From a checkpoint of a small CTC audio transcriber.
Model: 4.05M parameters, norm layernorm.
Training: soap at rate 0.0019, 5000 steps.
Data: trained on short read English sentences (LibriTTS-R), 26041 training examples, 12.3 epochs.
Rows from expert 4 of block 3, named by matrix and row number. Rows with one number belong to one neuron. Each number is 128 + 24 x the weight over its row's rms, rounded and kept within 0 to 255. All counts start at 0. Numbers have three digits each. After the name is the row's rms in percent of the matrix's.
# up: expert up (model.blocks.3.mlp.up, 16x96x192), inputs 0-95
# down: expert down (model.blocks.3.mlp.down, 16x192x96, transposed), outputs 0-95
up.13 086:148111134115104121122138128166119176153145152160141165114141145158148110154135145132090125117182147117120102114130136146146104073090140112119125136170140105146168103086101155136097115121127117094143116132096137143076141148091094179142096135137105100105119164118132161137126135081171130137
down.13 093:125144117090116182187119096127141130122108081127123093108143155133143149118105098124112118144134112119141133139133148146124155156118137148117139120147144076112097128118122121101117132136127152122090096105124109097173141108144167129156174097171129142145124104121127130123112132095097086100
up.14 111:108153139080090123138140104112145147142161143102145138107103140130138138103097117128098118167097107142115085107148102114137135131149156121131180116163121117113126142141119151109134149118105156096102131075115059116153120131110149154128172128112129169110152123124136090130128120149107125127
down.14 107:121091082161136115129152147141101130125141122117146101129107095109121119138171133113157118118103152135154168169104141151141094146088156151112115162130166103137155138119161117141126145113123092121142119118122130122087116117162114143096155121107092091097102128128079126122119128113131141094
up.15 105:151102136124143127125135090110129120109114129144089169163145184087144161127110113131125174099090116131109113162170121114120175126128101161124092114153125130102177108102143151128114165122132110101132092105124132120117143105097067140101147102145106118122130095100136122134106160158141109136
down.15 099:135160068154093120128112114160153153110142114130176127162130122143108114140094146098180136086167154140124146087120142142121127168153147117105160118138138139148120144124123152133163107147132116186094132126132087157149149115107137115143137121134110094166128091121130111142089119128098103101
up.16 094:137094116127141114118107148127147115143135097117146124113121104121104099112170106118152144140148089111140113103134184142136100108115131119116103137101130092140099153069134116077125194166135134101121122148194139169132122124114136112127108128107133090137142136110136111140133110111120104121
down.16 094:115168122113093100139157122135137168081107132164125113139115117167154129132096154137089135172086166173107119176118115119117143156126106081126149114124116152119117159150131121206175127135141130124098144103113081120169080122129146137123134138150135130137159099122134154090122147126102165134
up.17 093:129109137132109144101085129161055146104161159156149131135087106149117166161149161150149119113063155125133118125175110102116110119107138155127154153104171150144134090169114065111104113091120141178149114112129117108124152154155128129109073136107121142127135150122108148121134142104151164109
down.17 100:109106162111190111144148126123140128099098143101111105151163162074105085094108132141098147114177115154114157108122133154137126140151128154099101107114096111174127182136124126142154082159141107128127119183131137121123100123135118136138124160139149158119137110102206153086130123119131156147
up.18 097:160077120100134114113107124127157123136144122081167119105147121126129113142145180131116089111130131089111116073141149104117138075126127111114148159130155153103144121140119151119150148142120143126138109136121135110135169145145097107124129114100137089104138110135108130128165111105155123087
down.18 096:103133204119158142139151145130126127131111121146097151131119118169131156144147112157175139137140137171168138162107111107120100128120167089139127123144154143122130137109129126163103137137154110116142086092090181126124102119146166127165137127113129178089123154139129124124138127130106110145
up.19 109:108148109178127146137148145104146152203140080101130135148135087127113120133147168144138162113131123125134160068107110134101141118069153145168153101133082103128143115152141157138114143112155125130172159102151103133144109160161124197113147135168105158087106140133119118125106110162118118102
down.19 110:164073182072123107114117154144112121128139158142165112139127147095119153127104090142169085149139102170167133093123093095159131139147114123130139133129127159119081116112153136116122161114138118093118100117143122126110086116119111119137126085108148132131113138133107105123140146143127151113
up.20 091:142134123120092140128183170098150161120165150167138115145179118091129150167126116138094139141117131156135134157166111148112127121125104107173092079106132113104104146111160113131122136130191127114136124118144137086108121177143163128118106089144166141129079132125134125094086145173107136129
down.20 098:092151089165098135106114084089148143174118116144133077159155119094141174103148163122115127129126157143135160136122141131136133105116113120156136100147121103080167135134156171134120140131134154111133133092107098151143095101139111124109183129125181119133123082161130109153125116135122136143
up.21 100:079113086138148086118127142142132139135148101127131102156140118155143114133156117129120134073137140146140090118186100092140139147111159197124121153082112161135114124156154130103119138147114090159114123114113086157158085116097107132141113155128088148130146120129168136131117110148140115124
down.21 094:128155157113141155130167073127129167111086182155126132105097119065112100122130122146136144166118127121125151106136141110111107111121133132154133144134132066162153129099141087156105125122178111112153123128158123108099137141099140120115126130147137090124100114162134129133168146119099154132
up.22 101:152159115139143155110165142114123175113126128174077083128180154105096133112160130148120079130138102114104126100134118145090128129118145192118118123114101134103158127142142130199130110125145140129166139077092132098139128145146136098106125137132109079131117116094112097146150118154128075129
down.22 099:136102140098120134150079115120111113111136145129137158138138113164118110124123115123127190119145093096136120130132085122119127136146083126147140085136086170125108096099126153113106134098112161110134131142138082119072139134117127099153167112149172155148167096107106137137123141157134099130
up.23 098:113157136132140158114139156123115147112131085127128088136154152123079097104164107134124105111154097125105144109141111084157102127140154131097151128135100112117129115103108134144149132171136138143154100075124106116111106091144116125102128150158084071140161098095113116125156165147126132107
down.23 104:105124137104191163128129146111107126127116116169162150144147169131124123137125087170177136153115108125122121111125128133084132133160141158136134094142087127133152119128148087106115096138151125085140146160116166119109107139163113138127082158128170145159107088120149137175112117081058116148
up.24 098:104197155157155170119113120151096151150097131151086148141138150143085122120120119143124119082116144098118098151121124099138136119152120115127144129122080127149138133141152121132137103136183160100150065139115147123114112116101160122120151120179140076109113119155143091119123136135124135093
down.24 104:125125108076178117128128138108144123130133118107109127142101190106146121129086123130145123125132105126134116118150176135093127160108081157096103146141144153125126105122129098120120120135175122146119187142146135117147124164133113179145116167112139124168112135132105113127118101115107145108
up.25 076:131188126127086145127137143118136136123156111110133124162106122128087129119134107104132163178114123108134139106090108128126099120105130111142096058129106180118160090169146100119146130097149148106096128108087153162119076156099121139128156104095113105099080088141137142123141126086112160156
down.25 084:136122121174118084124071117104129101183125133138086165101133111126154151124104147160146127094110146129129137141177151157089121130078137135126120125115180114110151153141146139126086112124106049126105135109122111095126176106113102139094103099101118148138075179157109143125103132136130120142
up.26 107:152087127153132122171127117108169119148125133112128142157051123181147126149100069154137158146147119141164115140095170151129132107122117127123129126119107128111120169121123130149156143115142149120087114141141117123163105107115121137124115125099153082048117160143138080142132099132113133146
down.26 106:130157153095118143100140162127129099159112134077131122129156131125107091175137139101073140082129104125118146202122095125091145104140114147132122153141154119085183113122176157110139123101090104132123146145143100147118149116129119137164129144138129137139151127113093130116102132135130154164
up.27 078:112149126132130129140096160141098159132117145104149097139092132100115178099109101097125146134101115132133132149147124160111111103127154110126108140156149124103106096128098108161142120165122112107140119107177144118118162120128138156130088085121169148106187128115114144161106157142116122117
down.27 086:152110163163136109095113138123136122131204117108138134113136129143099156144127175089096102133142131159129119127096161157171143157173065144118090112114120152157144159180143111125122129090096121125151118150099146157121098101124148117146118140119094165162121118107136085072153101132169137137
up.28 111:114123119083143147144119079178144099137125141130135146133111098121140115110147094096125122162124097123112123179137094119060134156159140110144143101126154129141145105100127210112097124125078116125082172134132124123135119150099152140098113120154154092127116121139100158132139090129135126111
down.28 106:164167180154083089135081141091110134114113125187123134132148183131161147199169133131154103092149124134151090135106143149179136106101079133088136078138111097134109147111146089134124148153164155147160164086138098165128123135145104148164104162164116143163145161131161096121084116102127140129
up.29 096:126137122133138131117099159134103165128110125158086098124104147122098118105115125126093146132167139085111138130112147133120129161101127107129145168158090106143103143128134123135138116134139154142140109124121115125128100126133115154130136129164099135118093138147125107136144111134118103156
down.29 090:125125132082165121130132099135100136096140098137141131157180115105149133143139144180167115116089116137168098118143114156091137118142119115122115123113104177135105148097113130157137131153170124105130116117147166079115111133158151140126145131134209092133180140099138167141132165123094113084
up.30 084:106148098133130172182115183151144141143152095149125111126122114195146131124099151101150134103137093116161129115097120131124118158088127106138151089151061113082085090134175106130145106149105129121155155160126083135119083091107126129125120125091152128140146111092105100133128105142117117143
down.30 088:109087174076137127133125129109141121106086165105144115147170150095087153172129119154120154125127099122123117117132136154124122119137102140132208164112186113158131119127128126149134115131151134125121108127194104121154129095108118104148090094176122116154125149171122148115113162143165162159
up.31 089:120141116151119116171111084123147128103152154135073141137160098133112177128095144131145149150075135183128081130121108161099097152126123145150145190105126098137149133130095123109126140129174144124134115165145132137134138125120120151107140145115146132111145104162095148118124119086080147117
down.31 094:167135143191148137090102130153122144136106103110094108134121166096121121140157110066129084113133123096113109111124129091114096084118129161107106103113121150150137117176121119141129111122135125142141144116191096119163137143158121095093138142162160090114088126116100112119152161095099115147
up.32 103:153115144128084144135127132120102150136098173127091166128124114182099130150132154140116173109154166135160144136113098126161126091151108130168128153110182146106092132140101117125165094088120140122128120125108106143100137141091102153081127142153163095120151138121137110134110137095147130084
down.32 097:115117116104179129141081129152118117089120107148092110085126148102125085133075129147141101127107111137121142140099135136123072126147150149120163143129116108109180156128133119129158158148161124124133123156119122143143086143159159166176136129063124169147093124145085157129129116125124114141
up.33 087:140138140102132109116145157117159117108144131111185089128076098146160130139160125096129116135134117148125110168153146090174113109154116134112131101152166134146154123121144156158102161101117121109152077143160148157128120141123111146086144099145098148134135155086125135078139141141180104143
down.33 086:080111099172095107151125118146127116166157131098129140129148169131104133103114153143097185115106132126121119130117117109145138153123141072135128149142115117128153147161127111149142116115146155141103128106083129131131117110163134112113091129100136125155095107099117133104125144171109100153
up.34 094:101125142131145158149107152094097188144132147099142132146095132135107107142122128150066123145113111149133084114153119129132107092135165144119151095124162117133119099079155107169095125112128104155148129127134159106177144134166092133132156144149179133146100160107147155122137134098133164135
down.34 097:163148077123111113092138160141165083124169125149116084096144142138106095133129122163110111161116112100123149102097136095123071110141097095156101144141110144144132143145140141143174157098155146093145154177141145116123123121065187148108148136098124143123108129120096112117122094180137142136
up.35 106:126146107116166111111178133139138185115135137112133101192159156128154124075181135114124124102158124107086122130150094128160125127135148072092088167148097114111113159128119130114157139115090118112181127160150106077087150147166107136150140106136146118102136132107125114125136143167103137078
down.35 108:141077128105101158146106135141105118101126127121137132146168081143137158103104120142122144114118151141132145091108144137107085131122183146118120097144134125135155097125160107107126125087130153141117136106135129116134140089141125105094158159122154119141146154086152132102142142103117151158
up.36 107:124142119154136111115124146154136124144125142143104117139159162144129175099115161121162086104125087148130132141118107094146129146130153143162178124096091143140158091136144092148099107125109061137109143114137120156100143135109109141096124143102119164101113082099144053089111138157145126119
down.36 101:153119105112132119135105085107141114095129090108102109138110155108113151154117157140131130165151153156122107073169135140134088093140156102150069109141115117120063131114120159102133142117138160136129171101116127103133128146107137104155143103174154108141136121141104135120168128116108145128
up.37 090:087167157123069116171084092130124094111121125161145120096153102135095115110169163151097109123082122164152183087150127107115133103131146142138175107160115125148152147171146122150171140161109090142135114146160135154111126118112108139110097150123144111099137147124142138124119139132140114128
down.37 094:152126139151135112083170188125122169109132164086141092111117124135077148079131103118148105141156126102148088141124133128106132110113142141096137189154123124078109141133139126137113131086115141120159106105127114105158136152117151133153168105120148173165110122123135100128126129098140137126
up.38 103:124143174141127151114110130144176135142119125153143135136121097158116106103139108134140148139117118146095116126112120138131152135153129128140122157122118156167151132133118088122140136137132113128097151119129115113167132133137099149087129135136142111109125101134104090122157091138068122080
down.38 103:138108148101192116129138127072086160142103117126095126132153130104189127138164121122148100103127142119152132157128148128098113142117148135120140072126147096114103132149107103110137131110148140153128071125129149102141076132128159117161119156134175113145160136173099141136139141114114127130
up.39 099:104086148120115104132152115129128155144097158122144162161130118110125162119129088154109097148143121190164139151108162155142142156134166176119101133134113086158126126131129115117163065165148148143157137131144130118126137135107097092129128147151140067151124127155114131138132146108172126127
down.39 101:153175136144159108130123090092114099102099103152096104096128115121099113172137114142152107112100135081110097126146141149150171072127105113177130129090139174127128128129128118078120123108166116107128141146104164131119134107146104139148117125087155118145116166124110141119119129113063148103
up.40 099:075135119109127095121130138132141113147112105095174151119131141140112083168091105149128103105093103142144114110098141084126137091117124137101133111113130107137158141115129145142143174155138171149161137117140132116126108119170136146126118171138198106143127138100122126109133122123109127130
down.40 098:185139143127138133129135125110110114120116134126123127128121130134139109088147135154121152133126112146127119183112107102123169137127145103152122170140135123109096140124145151141173117110093150072137122151103167150119170143114134138121142103136095135181138129145130137115131071147134151090
up.41 100:115142184110112148156156136121134130132125090094134131089103149144100121153143125072095111144092121080109138114151128130112106094119123099105165169131132112160137125090137124143073164185149112113110113103134115108160088134132115159157130106125159132159146158112143151155099066152192138130
down.41 102:154159101121144109128143136108141117151133134135091088151146148147159168156115108186111155121133134118170104199093105146152144171107097163141093086127145139100150152131135145146173104103101118126138125135122140093090165081142157104124096115140117102114163099129129124120136167084082121121
up.42 117:119114110131156131144145086133130108171101143106112182087125142127117105072120131125145119130111132164109100094152145129128130120118169114156128098149161111113124123136149156135135142116121136093117138097131125146165135072122155109123116140115080086122154142141162180142144128119163117106
down.42 109:145148167096127135134144134170146114129139155120163126192114138163151131155126099139158116117105100116145157091095089108136131142128100109119127127141111152111153100126139119155125124125097144144149108116126135184123137173114092125140155104141129163131117090130141095144110129131122115175
up.43 107:111081121138127212138135144133116110115159158145177120136124172089101103132108136122139136146115108139141122145147095093127069137135131152144139141114124150127078103146131123159120155167109109105157152090173117173131101153119092105147120116112147141146126109131133125103137186128153119152
down.43 104:149142133116126093119103146149109125106122120136110116111135140141106134114137152141144134151131141127117145112145153138129136116110124156141106091142118106175161115130106170150157119130125108063146100081054127070145149088135117142117103147122111142110114125099127142153145117090138075109
up.44 100:130114161105093112132170122159142101102145117129122122148111112132113094137140115113145132124162111092131138136118102154132098125134151129107130154116119172090193141120106151123139143093101148141126087119121064153105130176126123127130120142145125117071128147090119155161160117161135138136
down.44 100:103141149125098136124114213095095109167132122105122101099106140132161140142179129154128106104131158120116102140077146164136124125116174183146126130154109094076115125114150143112119148150105096149133182145149096137145129061118081157114146123106103122114115169145098134113106131141109138133
up.45 106:121114144144136107141166118132118162149097107113143135160132108129130130168109140113145137124112157129180117105135169149112161103076095149134172077153126093125170169177131143129123143135113115101156101181082143140112138091166106151125099094143129116123098109136137121095143106094138107133
down.45 109:143108128114125167145118170150162117110143121096130141102093160100140114119118061115111125151175118126079154142095056121126121131143126032085122196117149159160077126091128141141120122106084139154102144129179128102120103141127117144126119170150125130130143122150144137146099131156112151158
up.46 111:133146136105123091149150186158126094133106171134088171128140121098162111141145149100126120118157124114102130125148160191178145144163141114145156158117149110107118174124107146135162105140155140133123066111167122164139133145132106111117105127153105114147134161124121139122095099139097092106
down.46 101:125083122098160137165069123129153120112144108145142160128147089158164104107152150194119105141108131129163140135111119113137143180138138152128129125120122171127139145111129101106089111141131178151139142135109194152146135162115145147119136118150106139120105177118139129193134123117145183134
up.47 100:112132145157156145147105144096133123094133167109138145151175092154110129187101131117117144123189084116127156110109126103141135075149133123137125110117098151147132105141113134129140155091124149138131158132106100133138161134157122089147153123146108138132108126146144133157105124121073130150
down.47 103:116125138170120080136096127129132121157095152142127073125125157135130091094105183143179121139098126134124094159096109130131087186129151124151156067114124089136111098126101084112146136102126088123133150092157127130138097149107066194123134157116125131143084155151097100107147108139120140151
up.48 097:122104164140076153114148129107091136135157126131115151116117117126110134099143115133126141125138154149143135103150066140137111148077144123134126173137105147150100147098164100119118136137182073124093109147125133100150116103123118129110102103082157149132111089155159057153149133155122153142
down.48 095:115120127097147170157100092124139145136110116107152092155081115119119096112121135110133160145114089130088154141124148104143109128168128133135159059111147136082140109065123148127149108151133128150116095121104098127108150123134168093116181163149127144131146112108142174124084156137137114087
up.49 104:133128104145074167142124163132092124108112150136114087113108105111118071110158154111145104094172174105135159141136108117098105139143140161102140157106117131107153108135127104130175065133147163128137140080102114091176134157164142121106150141137148081139116119126112104147142129133122120094
down.49 109:124134141138132148145128157117088131095142145124131124159116085112149110147110122096089146097124125124082158139146146123140150146124121113098124126128101129148113123147101144082145124086125140167152190134079127133102133164121163100160161117154129133130109110131131119108119160143112084116
up.50 096:146120107107098158167116133122107118137116121102151132131124119129109159132144151111066088126141104127104122119156125125151168170132136136104135138095175124120115120121161113098127135131106168093180158138125107098115146136150098109115128119118119117095151121147128117108103103112150078136
down.50 095:155133115099129114119158127126125091114106119115181167099130135141116150168134132146154181160124153148186099112121148111085111124100160121145092133136133159104139134145106151149110135097133145121139077112119107160112130141129154091101128150142137130147136178107103148114150124105144121148
up.51 093:141110118114116116152183088132098186124135141133109117154166135096135137158129123136122114146131130135120132109143108153133130136165099100113159121078160105138131147124104167097130158100153120171120130091147123088105110184093129131072132100106144120108125119131099112117139124104097099124
down.51 097:139120132102112135129075133097168129175130109112151112147113107123130160139100143131127112098142123146183140092131151128130121100176175117166141135166116089117125163128163098135125106112139146151117141143138095118107097116144099136138167167139112101120113101078175167153118100169154118084
up.52 094:166116121112111143068126141102095146138110131125140123129078149156113143160105145105144175128071138117150149116135122155121081073128138138120127105189096131142122132132159097126129095109103133126159106135123122112093151155132162171089135119137101086103130135115102129130158138161120186155
down.52 092:096152114123182114163083188121119089104135127111103096113111121094171108113100152131119114146155132105169154119084086134108123178132115110126137153084136140100132103162141166136125104145111165145131162094152143174135143123154111084135122091107095126172111117124157137119091088149152121126
up.53 106:161098133106113092138183091149139083123161134149109146139150099068125119100125114143154149144157133138145166168079070132132100132149133142141157134126109117118121153097105138151144160162118145110092136078103130105095139137118112174141129153150107098154153129133122134104112133090105129138
down.53 103:126161202145104137140066129118132140168097122124114131141160118156152156122137122092140130149118139112117104121156153115085117110103122117122137120150100117106130112140167133108144100109119132125144129128145158137160098188177140119112120128108152134120121089146106135199096144128094135093
up.54 106:127125186146079098147083126156124120129106136149140113126104107148127146174117145106106142110102123108148121121143144085140113087096126142131126111138146143118115128115078146129129063155184133096164158139138143138143137117140085110093142138123156161087135140085155155101177143127137114084
down.54 107:102136149158143135122157151113083102077123102106138159101117146128079103088102137192120157125144141155114126150124100120139110139110091083178110148124101112121099143087136096098148165130117123141118125117079135163137109156080192146169116144090116121163123108152123120139151134090133089111
up.55 101:138096147130111130137157109133153120129124121142132124116137117114123168161149186153132115165156109129147157129137099163111082132130128132148121163120168134093121164143090133118143136108161118114170109159126143129123122101133092104121145120128154107152097120152113092109123090106109104114
down.55 107:182131134131096168133148139111110155130096102111118091145142101120100104092133116122164161127128158097082142094135179119090135095169159126142113122117167085129116152163138109113112081126144121107098129112169152082114139156120156109064123127131157112151116146140081095122145120126127135108
up.56 106:102129153122151171112184111114067143101158150098130134100093126137104099104079106114152130108121132119112113157148128080114132099101157138062135116120117160148104140107109138163121130119106123123120103129111139100109154140169138141120158101111095131117151145117147151117134134155160146184
down.56 100:149081122124115096151108183154180127139111127139146099146137143156107105128172124102089138108148136130127136112104142151128134182154118156150131105134091087126148099111132157118103152126115113137138150145134152091161148131104103086144141130145140095110119127141161127141094110099152118102
up.57 112:140126136099115099107140141123118143113141134128104126127150126127132146132176112110160123138096122135148110113144144090161110115146153166136126132200129135130141160127170141122136131103116089095154097120112108140147128118108141092113098106089081121160136118126158103139125136112130102102
down.57 113:132112106143140138167164126129108118120151109112138154158117111138115146106080130112102160100167108116131118122152100132103135154080134093105141140084143102134093088115110111133108088152113129161118127166115146124133129145178108081112110163151172133115092089080143126081110123179158132143
up.58 088:143144122107085162112137092148135095133136159158093132152131119141090131102067144137180130145084088148114128114135136126125146170181143135147166195115143131105093131168135116110122164111120143139114147119109092169112151121083143180145132097155076120122164115070133148111128150146136116121
down.58 090:132108141106181155140093131162123153107141143097132127150138117070154159124162132092114120118134156138130082138097137121072157110097089140074142175160132095120144144092093123128118153156096122102137137112131118129134137135168104089125144121127108140148115135164088122128162158128136100100
up.59 103:108125134175144142132119128130118159108110125127139110122082166161109115139133116090132055093167107136143151119119192123117143077072122144150127143119108160116138130161095141145096139179125163097146124102119126074132116141086062152110122123153121137076120145103105146150142133123173132128
down.59 098:109136147089121118105108114131139113111117128144124131095138152112091122125071137141167173158114098143104101125139112158109117134195103096140087125131117109123157150081136108132138150124135113132105157133136169132136117117176127116175139108152122114189132093119119082153150134094083107088
up.60 102:177105142130133134132124152107106129140126121148066146128132129147081149085108144124164114121148113114115143142111151140136087105115123135159144101123109142101118109135153118127127160155169118125108143140114123129107162161132078129156149128085129120127161086139136131133135119075105120117
down.60 099:134104187099156101135098073144106164158153096102118143110120144180138125102095167116155116111097134119110149111112091111066118115154128180110137139137079134117137118119126104134153106163111110118139098091090096136094073105176133151137120143101112138099132120161113142135124157186157111102
up.61 098:122170139118115133109157139149122123137111104134113145114113107135116107106104129125119141092139079140101135163124117130110114134141159116122166155118133123153114103137157087179076160131113121122103099121149159100085140071111123157151119135120075109130124129086100137088132106129140140093
down.61 096:134100081112101164160119120116138154156185126151132098165122099114158174141149128119076121139077145103164110102144121172108135141126089095104108159146134140126122115104079131092169106120140172158140154141131111125105119175107160107089103111164175125105164122143157137136141142107145129109
up.62 101:103116146123122124146135129153105104088108163150141082132170106115096108132086102116138149142148099109119132174120134099114147160125081107127057154141191161135142157113121181145134141073128138140120098140126133131127121169122134130097094114101099161123120118108113112144072099110119162109
down.62 100:108147097125127140124083143138149141139134122107127121099124176160127164140167154137070145136125148141119100122150131154124118114137167142121152089159130112159096113141170085150124124164152128162148115180121104128147136135118134126142168102160128132096160150152172127123100120137126113112
up.63 109:132186166114146146164126163144141141102152107137072109143104094122131127069112128106141146139124150128116156144169116130085141131083103087150155145126136175130114084113124111097138155102133165115152106113132103114109138173110133137114162132127165137132162106119123075149151130127075095097
down.63 106:100114116125145123113125131133110143139125111118128101126134133107100170159180150126125115068106110119119108112163164134148076103100115155118128138130127150110081148088160164159148117156156111134162137090136098159166139103149176119164109129125138113149110128157120160109142178082154129120
up.64 099:133121105164133120126084144107152121113112120128123130156132102115101141122128128118113103168133150129105090135096158155093129122122125118141127125119173103090176101155107156121120162104112144142095139155094173176106103166133119150114169113166125128100110139096166111173120134133165112117
down.64 100:144102144117154137143121115141118143134123141093097128129120164168148085143141170128176088131141082147136126134135115137118129131124140129128099147109097157130135122103141176155136115180128124113172118122177097137158128098114133113176107160107128122139113166130125132120140119120120105128
up.65 095:143164111126116129083128162147149131160139113104100073180158135145143123128129132132144105158147098156115091071122112088108138117151123089174124140123129162107122152178095171154152151133122106129153125149113133123130150130089094127154154094088138147143149140140128156092143105139127099120
down.65 103:114069109175114119164113123102094107123104115156159177092129141111121124138155177160150127106085132130128133147105162141130108108094169131118118157150158084095163142121132103123119114158109117097081121098092116124105123130137133105118146172100136141154069173137133144115137138120140140133
up.66 104:123112132138152125093133106097118143118078133163124158127175090094136116152131154092190143106129121131095163114088179176148131145122139112113129102117122145134127090134124099121127143095082097114131110139120127107130135124140158161129097117130124124111109125108164143118044159109100157138
down.66 092:110145128088129111161133128127149147128152130121131127153159157147091110107111121136083147139154129106126134124146110098094142124099119202106146130092126149114106137142134167106131133187150182146125153128149128140100098153106051161133138144134128099155168088159111147150190114130166125101
up.67 090:132106105125088091161117075134109113135123070103136175149140131090152095146157104141175129141135136111103116139131154136132145116093097130147117126127097161157203113084125113177159101142139145136099110136124100188132116141142117146118129148102167155106085151094152145129164101150134123115
down.67 096:143121194124125169171129100108150151127111124107145148143109135152104171129149168156129124123125151115126153157131112143107124138131157093173174135122172150137092124097125111148152133142156104105097140152101089130123127105128089116163173126104111124140141107159128158113111129148084126136
up.68 099:102110098157126104102155103151094133155114085134098130117136127143107148110147136167166151156132104172145136118108112068093150120127125133173147105154123107110132107190167130117136113108148124095109131159122121160121120106149143176134114094111132137128156109123118122159085115138091136160
down.68 098:152180122136146130128097142124097141144116203173129144139135152176141082160173133192131127124137120130118126189123148127130127119112137152096108111121128114154158122150088134124123129098144131158136159119106128163132132155086082151123110144112096129124157131145137080103144134136128130154
up.69 108:150125140133106093152095096110116134107115124105135135121153091142118120134108079138154110111134160113112114139127131146133097155182142104147123156135169132089150118138167167124104129151129165126141142142132105155124120106110118099078159145158048080100117102124133101132146155142127130147
down.69 100:110151101126181125106112113114150152115154184109118193139146149120137095154146157119117173133169112156124139120119139131141158142124146107131153105133107091169154083108127151150150145148107115101135105074125104191143151159114123143137147089114131126142144161096148158114108114115100117128
up.70 096:093123122154064126115130110147134122172117126139154159089168136124134148071139096140118114116136091205134120108190160103135130159099170151120143136072166163122107107120103117121125120130151114114118150102157140104136147140140131141125095133148117155144123162126118127168110125125131160118
down.70 098:181128149118169109138151128135105138096096141111118139144076089096117100091159121149089129115102159125137149153119155131141126080143085125137168155187110114126177115165166137126122134129166131095129100145129140173090133085108135094124130123114120087123130126094135095102126115117136123128
up.71 106:086117126090162160149127166113082118105099104100160103090124103093126085101164140087084125136164086151128137120137143158112137103134127136127128161150104128118109141112148155192153176144158110121158080106163152136147093149136135151139100118161108122134128103119125105119150068129106139135
down.71 106:130138150119136101139143120150142149164151082141102119143138127158123120106148108132130094156114126099116125120109105085137062130137135127101112099136169121157132134176097110084140099128129152111135136153117129113133146089155154101129143106148082103129161167150176107076120131123104151109
up.72 103:117161147132135122136118124089111160133178137135123109143083132139107136106080088078139099166168167116096143123139134145151128114114107120134122121140113092157133105086132106132083169174147144137130087166145179161181103140160139145149104118109098124115148121118110112152113130101125087113
down.72 103:099116138140113116121125120132116142112139123097117173116163165131133101116135118135124088129104097142140092159138129131102117172161115092124130134136139156099122173098076140119126116106167154163129150155121139146152121088143143104139140135137092106136112122131129145139086156099116125123
up.73 100:140175114134151098132078113152103104174138137128134124133176094125138166127146096117113145134156126172089144110091139116132118155149131091116131087092133151161141095143139136128146139135157132122136085082107118109074140111138169111114077081118149139144147178138125094136127113127135133098
down.73 100:126082138105114131144153089098165152122146124108122154126119113134068093099153156136121134140136105113130102122187131186179140148090133166099137115122135132111166136124124123111102114141148120148113134132084118117108147151086126115115117139109112122130156114143128159096106085152134148142
up.74 105:157112126129132128072136119109071098114132165154149156154183096124174120111133077135149094102128154117123123119102116122125107169141112113130129157127185156166107115133121074105123096174120134122126126124147159114102211145127108093156188076156119133147083125124120153139165111131152109125
down.74 113:135177106154125089160134139147134126102071136115083118162134102133108138123107150132083136074082119108169131130156169149089150144123111138101159119153112175155123131097113154126145107137114124124140101144125137145127157131117089164109087138125102098108135139150148136131082155154140153148
up.75 101:130089095104112143123109143078096146141108122160115082150152111175119141082154144137124126109141123128096129098162121142129114132136119075098115125147164160104095119101148113106143143202132162130089107127115097153151143133085128131136154090118136116135148175146136137128157086144112165136
down.75 108:105131137128143144118118088184124145107132144153133138104151118110114148169119181151143114131125095107129144165123145136088114102126154159113134151113124131085195135156111133140129125079174116095134156119103144127134131155148127127110146161126151149142123160101115101097139154125093135115
up.76 091:080141113144124120160116147117110144118101092072157156157107111159135122152171114155119116107085116120162135147120112110129112169145144121140151092137147150078168164169109120121121096131159098117084110108105153166131091108159132100158130105113165093095115083136180124132127109096127158140
down.76 095:096120095137115124097127166119138151132149146110096141102143130152092102124153098134093113159071145123101107144130170121165111118101092148123123114127131118139138084130128087118138154103132121137166142148151133122144118116100173175112113152133092105069149138143128115126170155123161127121
up.77 099:104144098144074092134150157132108159137129112163141130124138142136121113109114114125136135095126131123138138101146114103098107126144143161165141096100157103122155110132123091214096136093127139121110077086147130140131121119128166126162166153124125131108088132103131170156118119103172143138
down.77 101:105123142117125123095121113135186066149135144137105113135109147150149174109133129140143116151086129102142100154125179134128146136145121088114092140162101157102132119124167185076156127139123114108119218176121145122109107144124139128154099087120124098139138119120100117147103140111105097153
up.78 120:124116102127113120156089139166118131117171095090130116132139136119097100109136159136134117153126142161130158102132109133135143158189127081128162125133125129105096177110164131135120138135122125114151148130128105145103099137133140096137117084123122125132135125135102139127123079145114141144
down.78 108:170120136148099146092136151086114124141118138122189135128113111128145128152140099163124135135176116134147090156102136128156116121114119107120150113159148155127167111091153129125120095110103154096157113117106122114114142117119080101114131156155164178076136157130157104167131127130122138134
up.79 113:146090097136105092096130122156143134135126177134134154123127127111142123124133130132136131101122114191157097179158130128107144153107056139144125124124165126140119115133102132124145137101081136082137186176126128113120120096068077099117100112143142141136107140131111155148143136121173156165
down.79 116:140145081141149147127118157144149111153120132120129124125144140164163116180116099139075127115137117086147142112100160112135133114108105087115148121146166104094129107118126165146060101118095130132144141133090145171131174138130161134155174156153122156112115137111121127141125113118138087150
up.80 094:124131179131141122113085116135160130110118129129103120115129088128121123105135109108145162125113151143083150092135121156142102164126109090137154167125106100117071129205116127110129131139142081142117135165139138142127122088101130116083106118097138076167121134140117101110108104155121138146
down.80 094:107072110114176135130178139125081138136105141123109135116162102126118141111143146130108091130149102135144107140082090124131127110142099166114128103106167125104122122097134128146114118096107163137135131096144077121180134168141114143151095182128110136102148119104137095117134139117128132129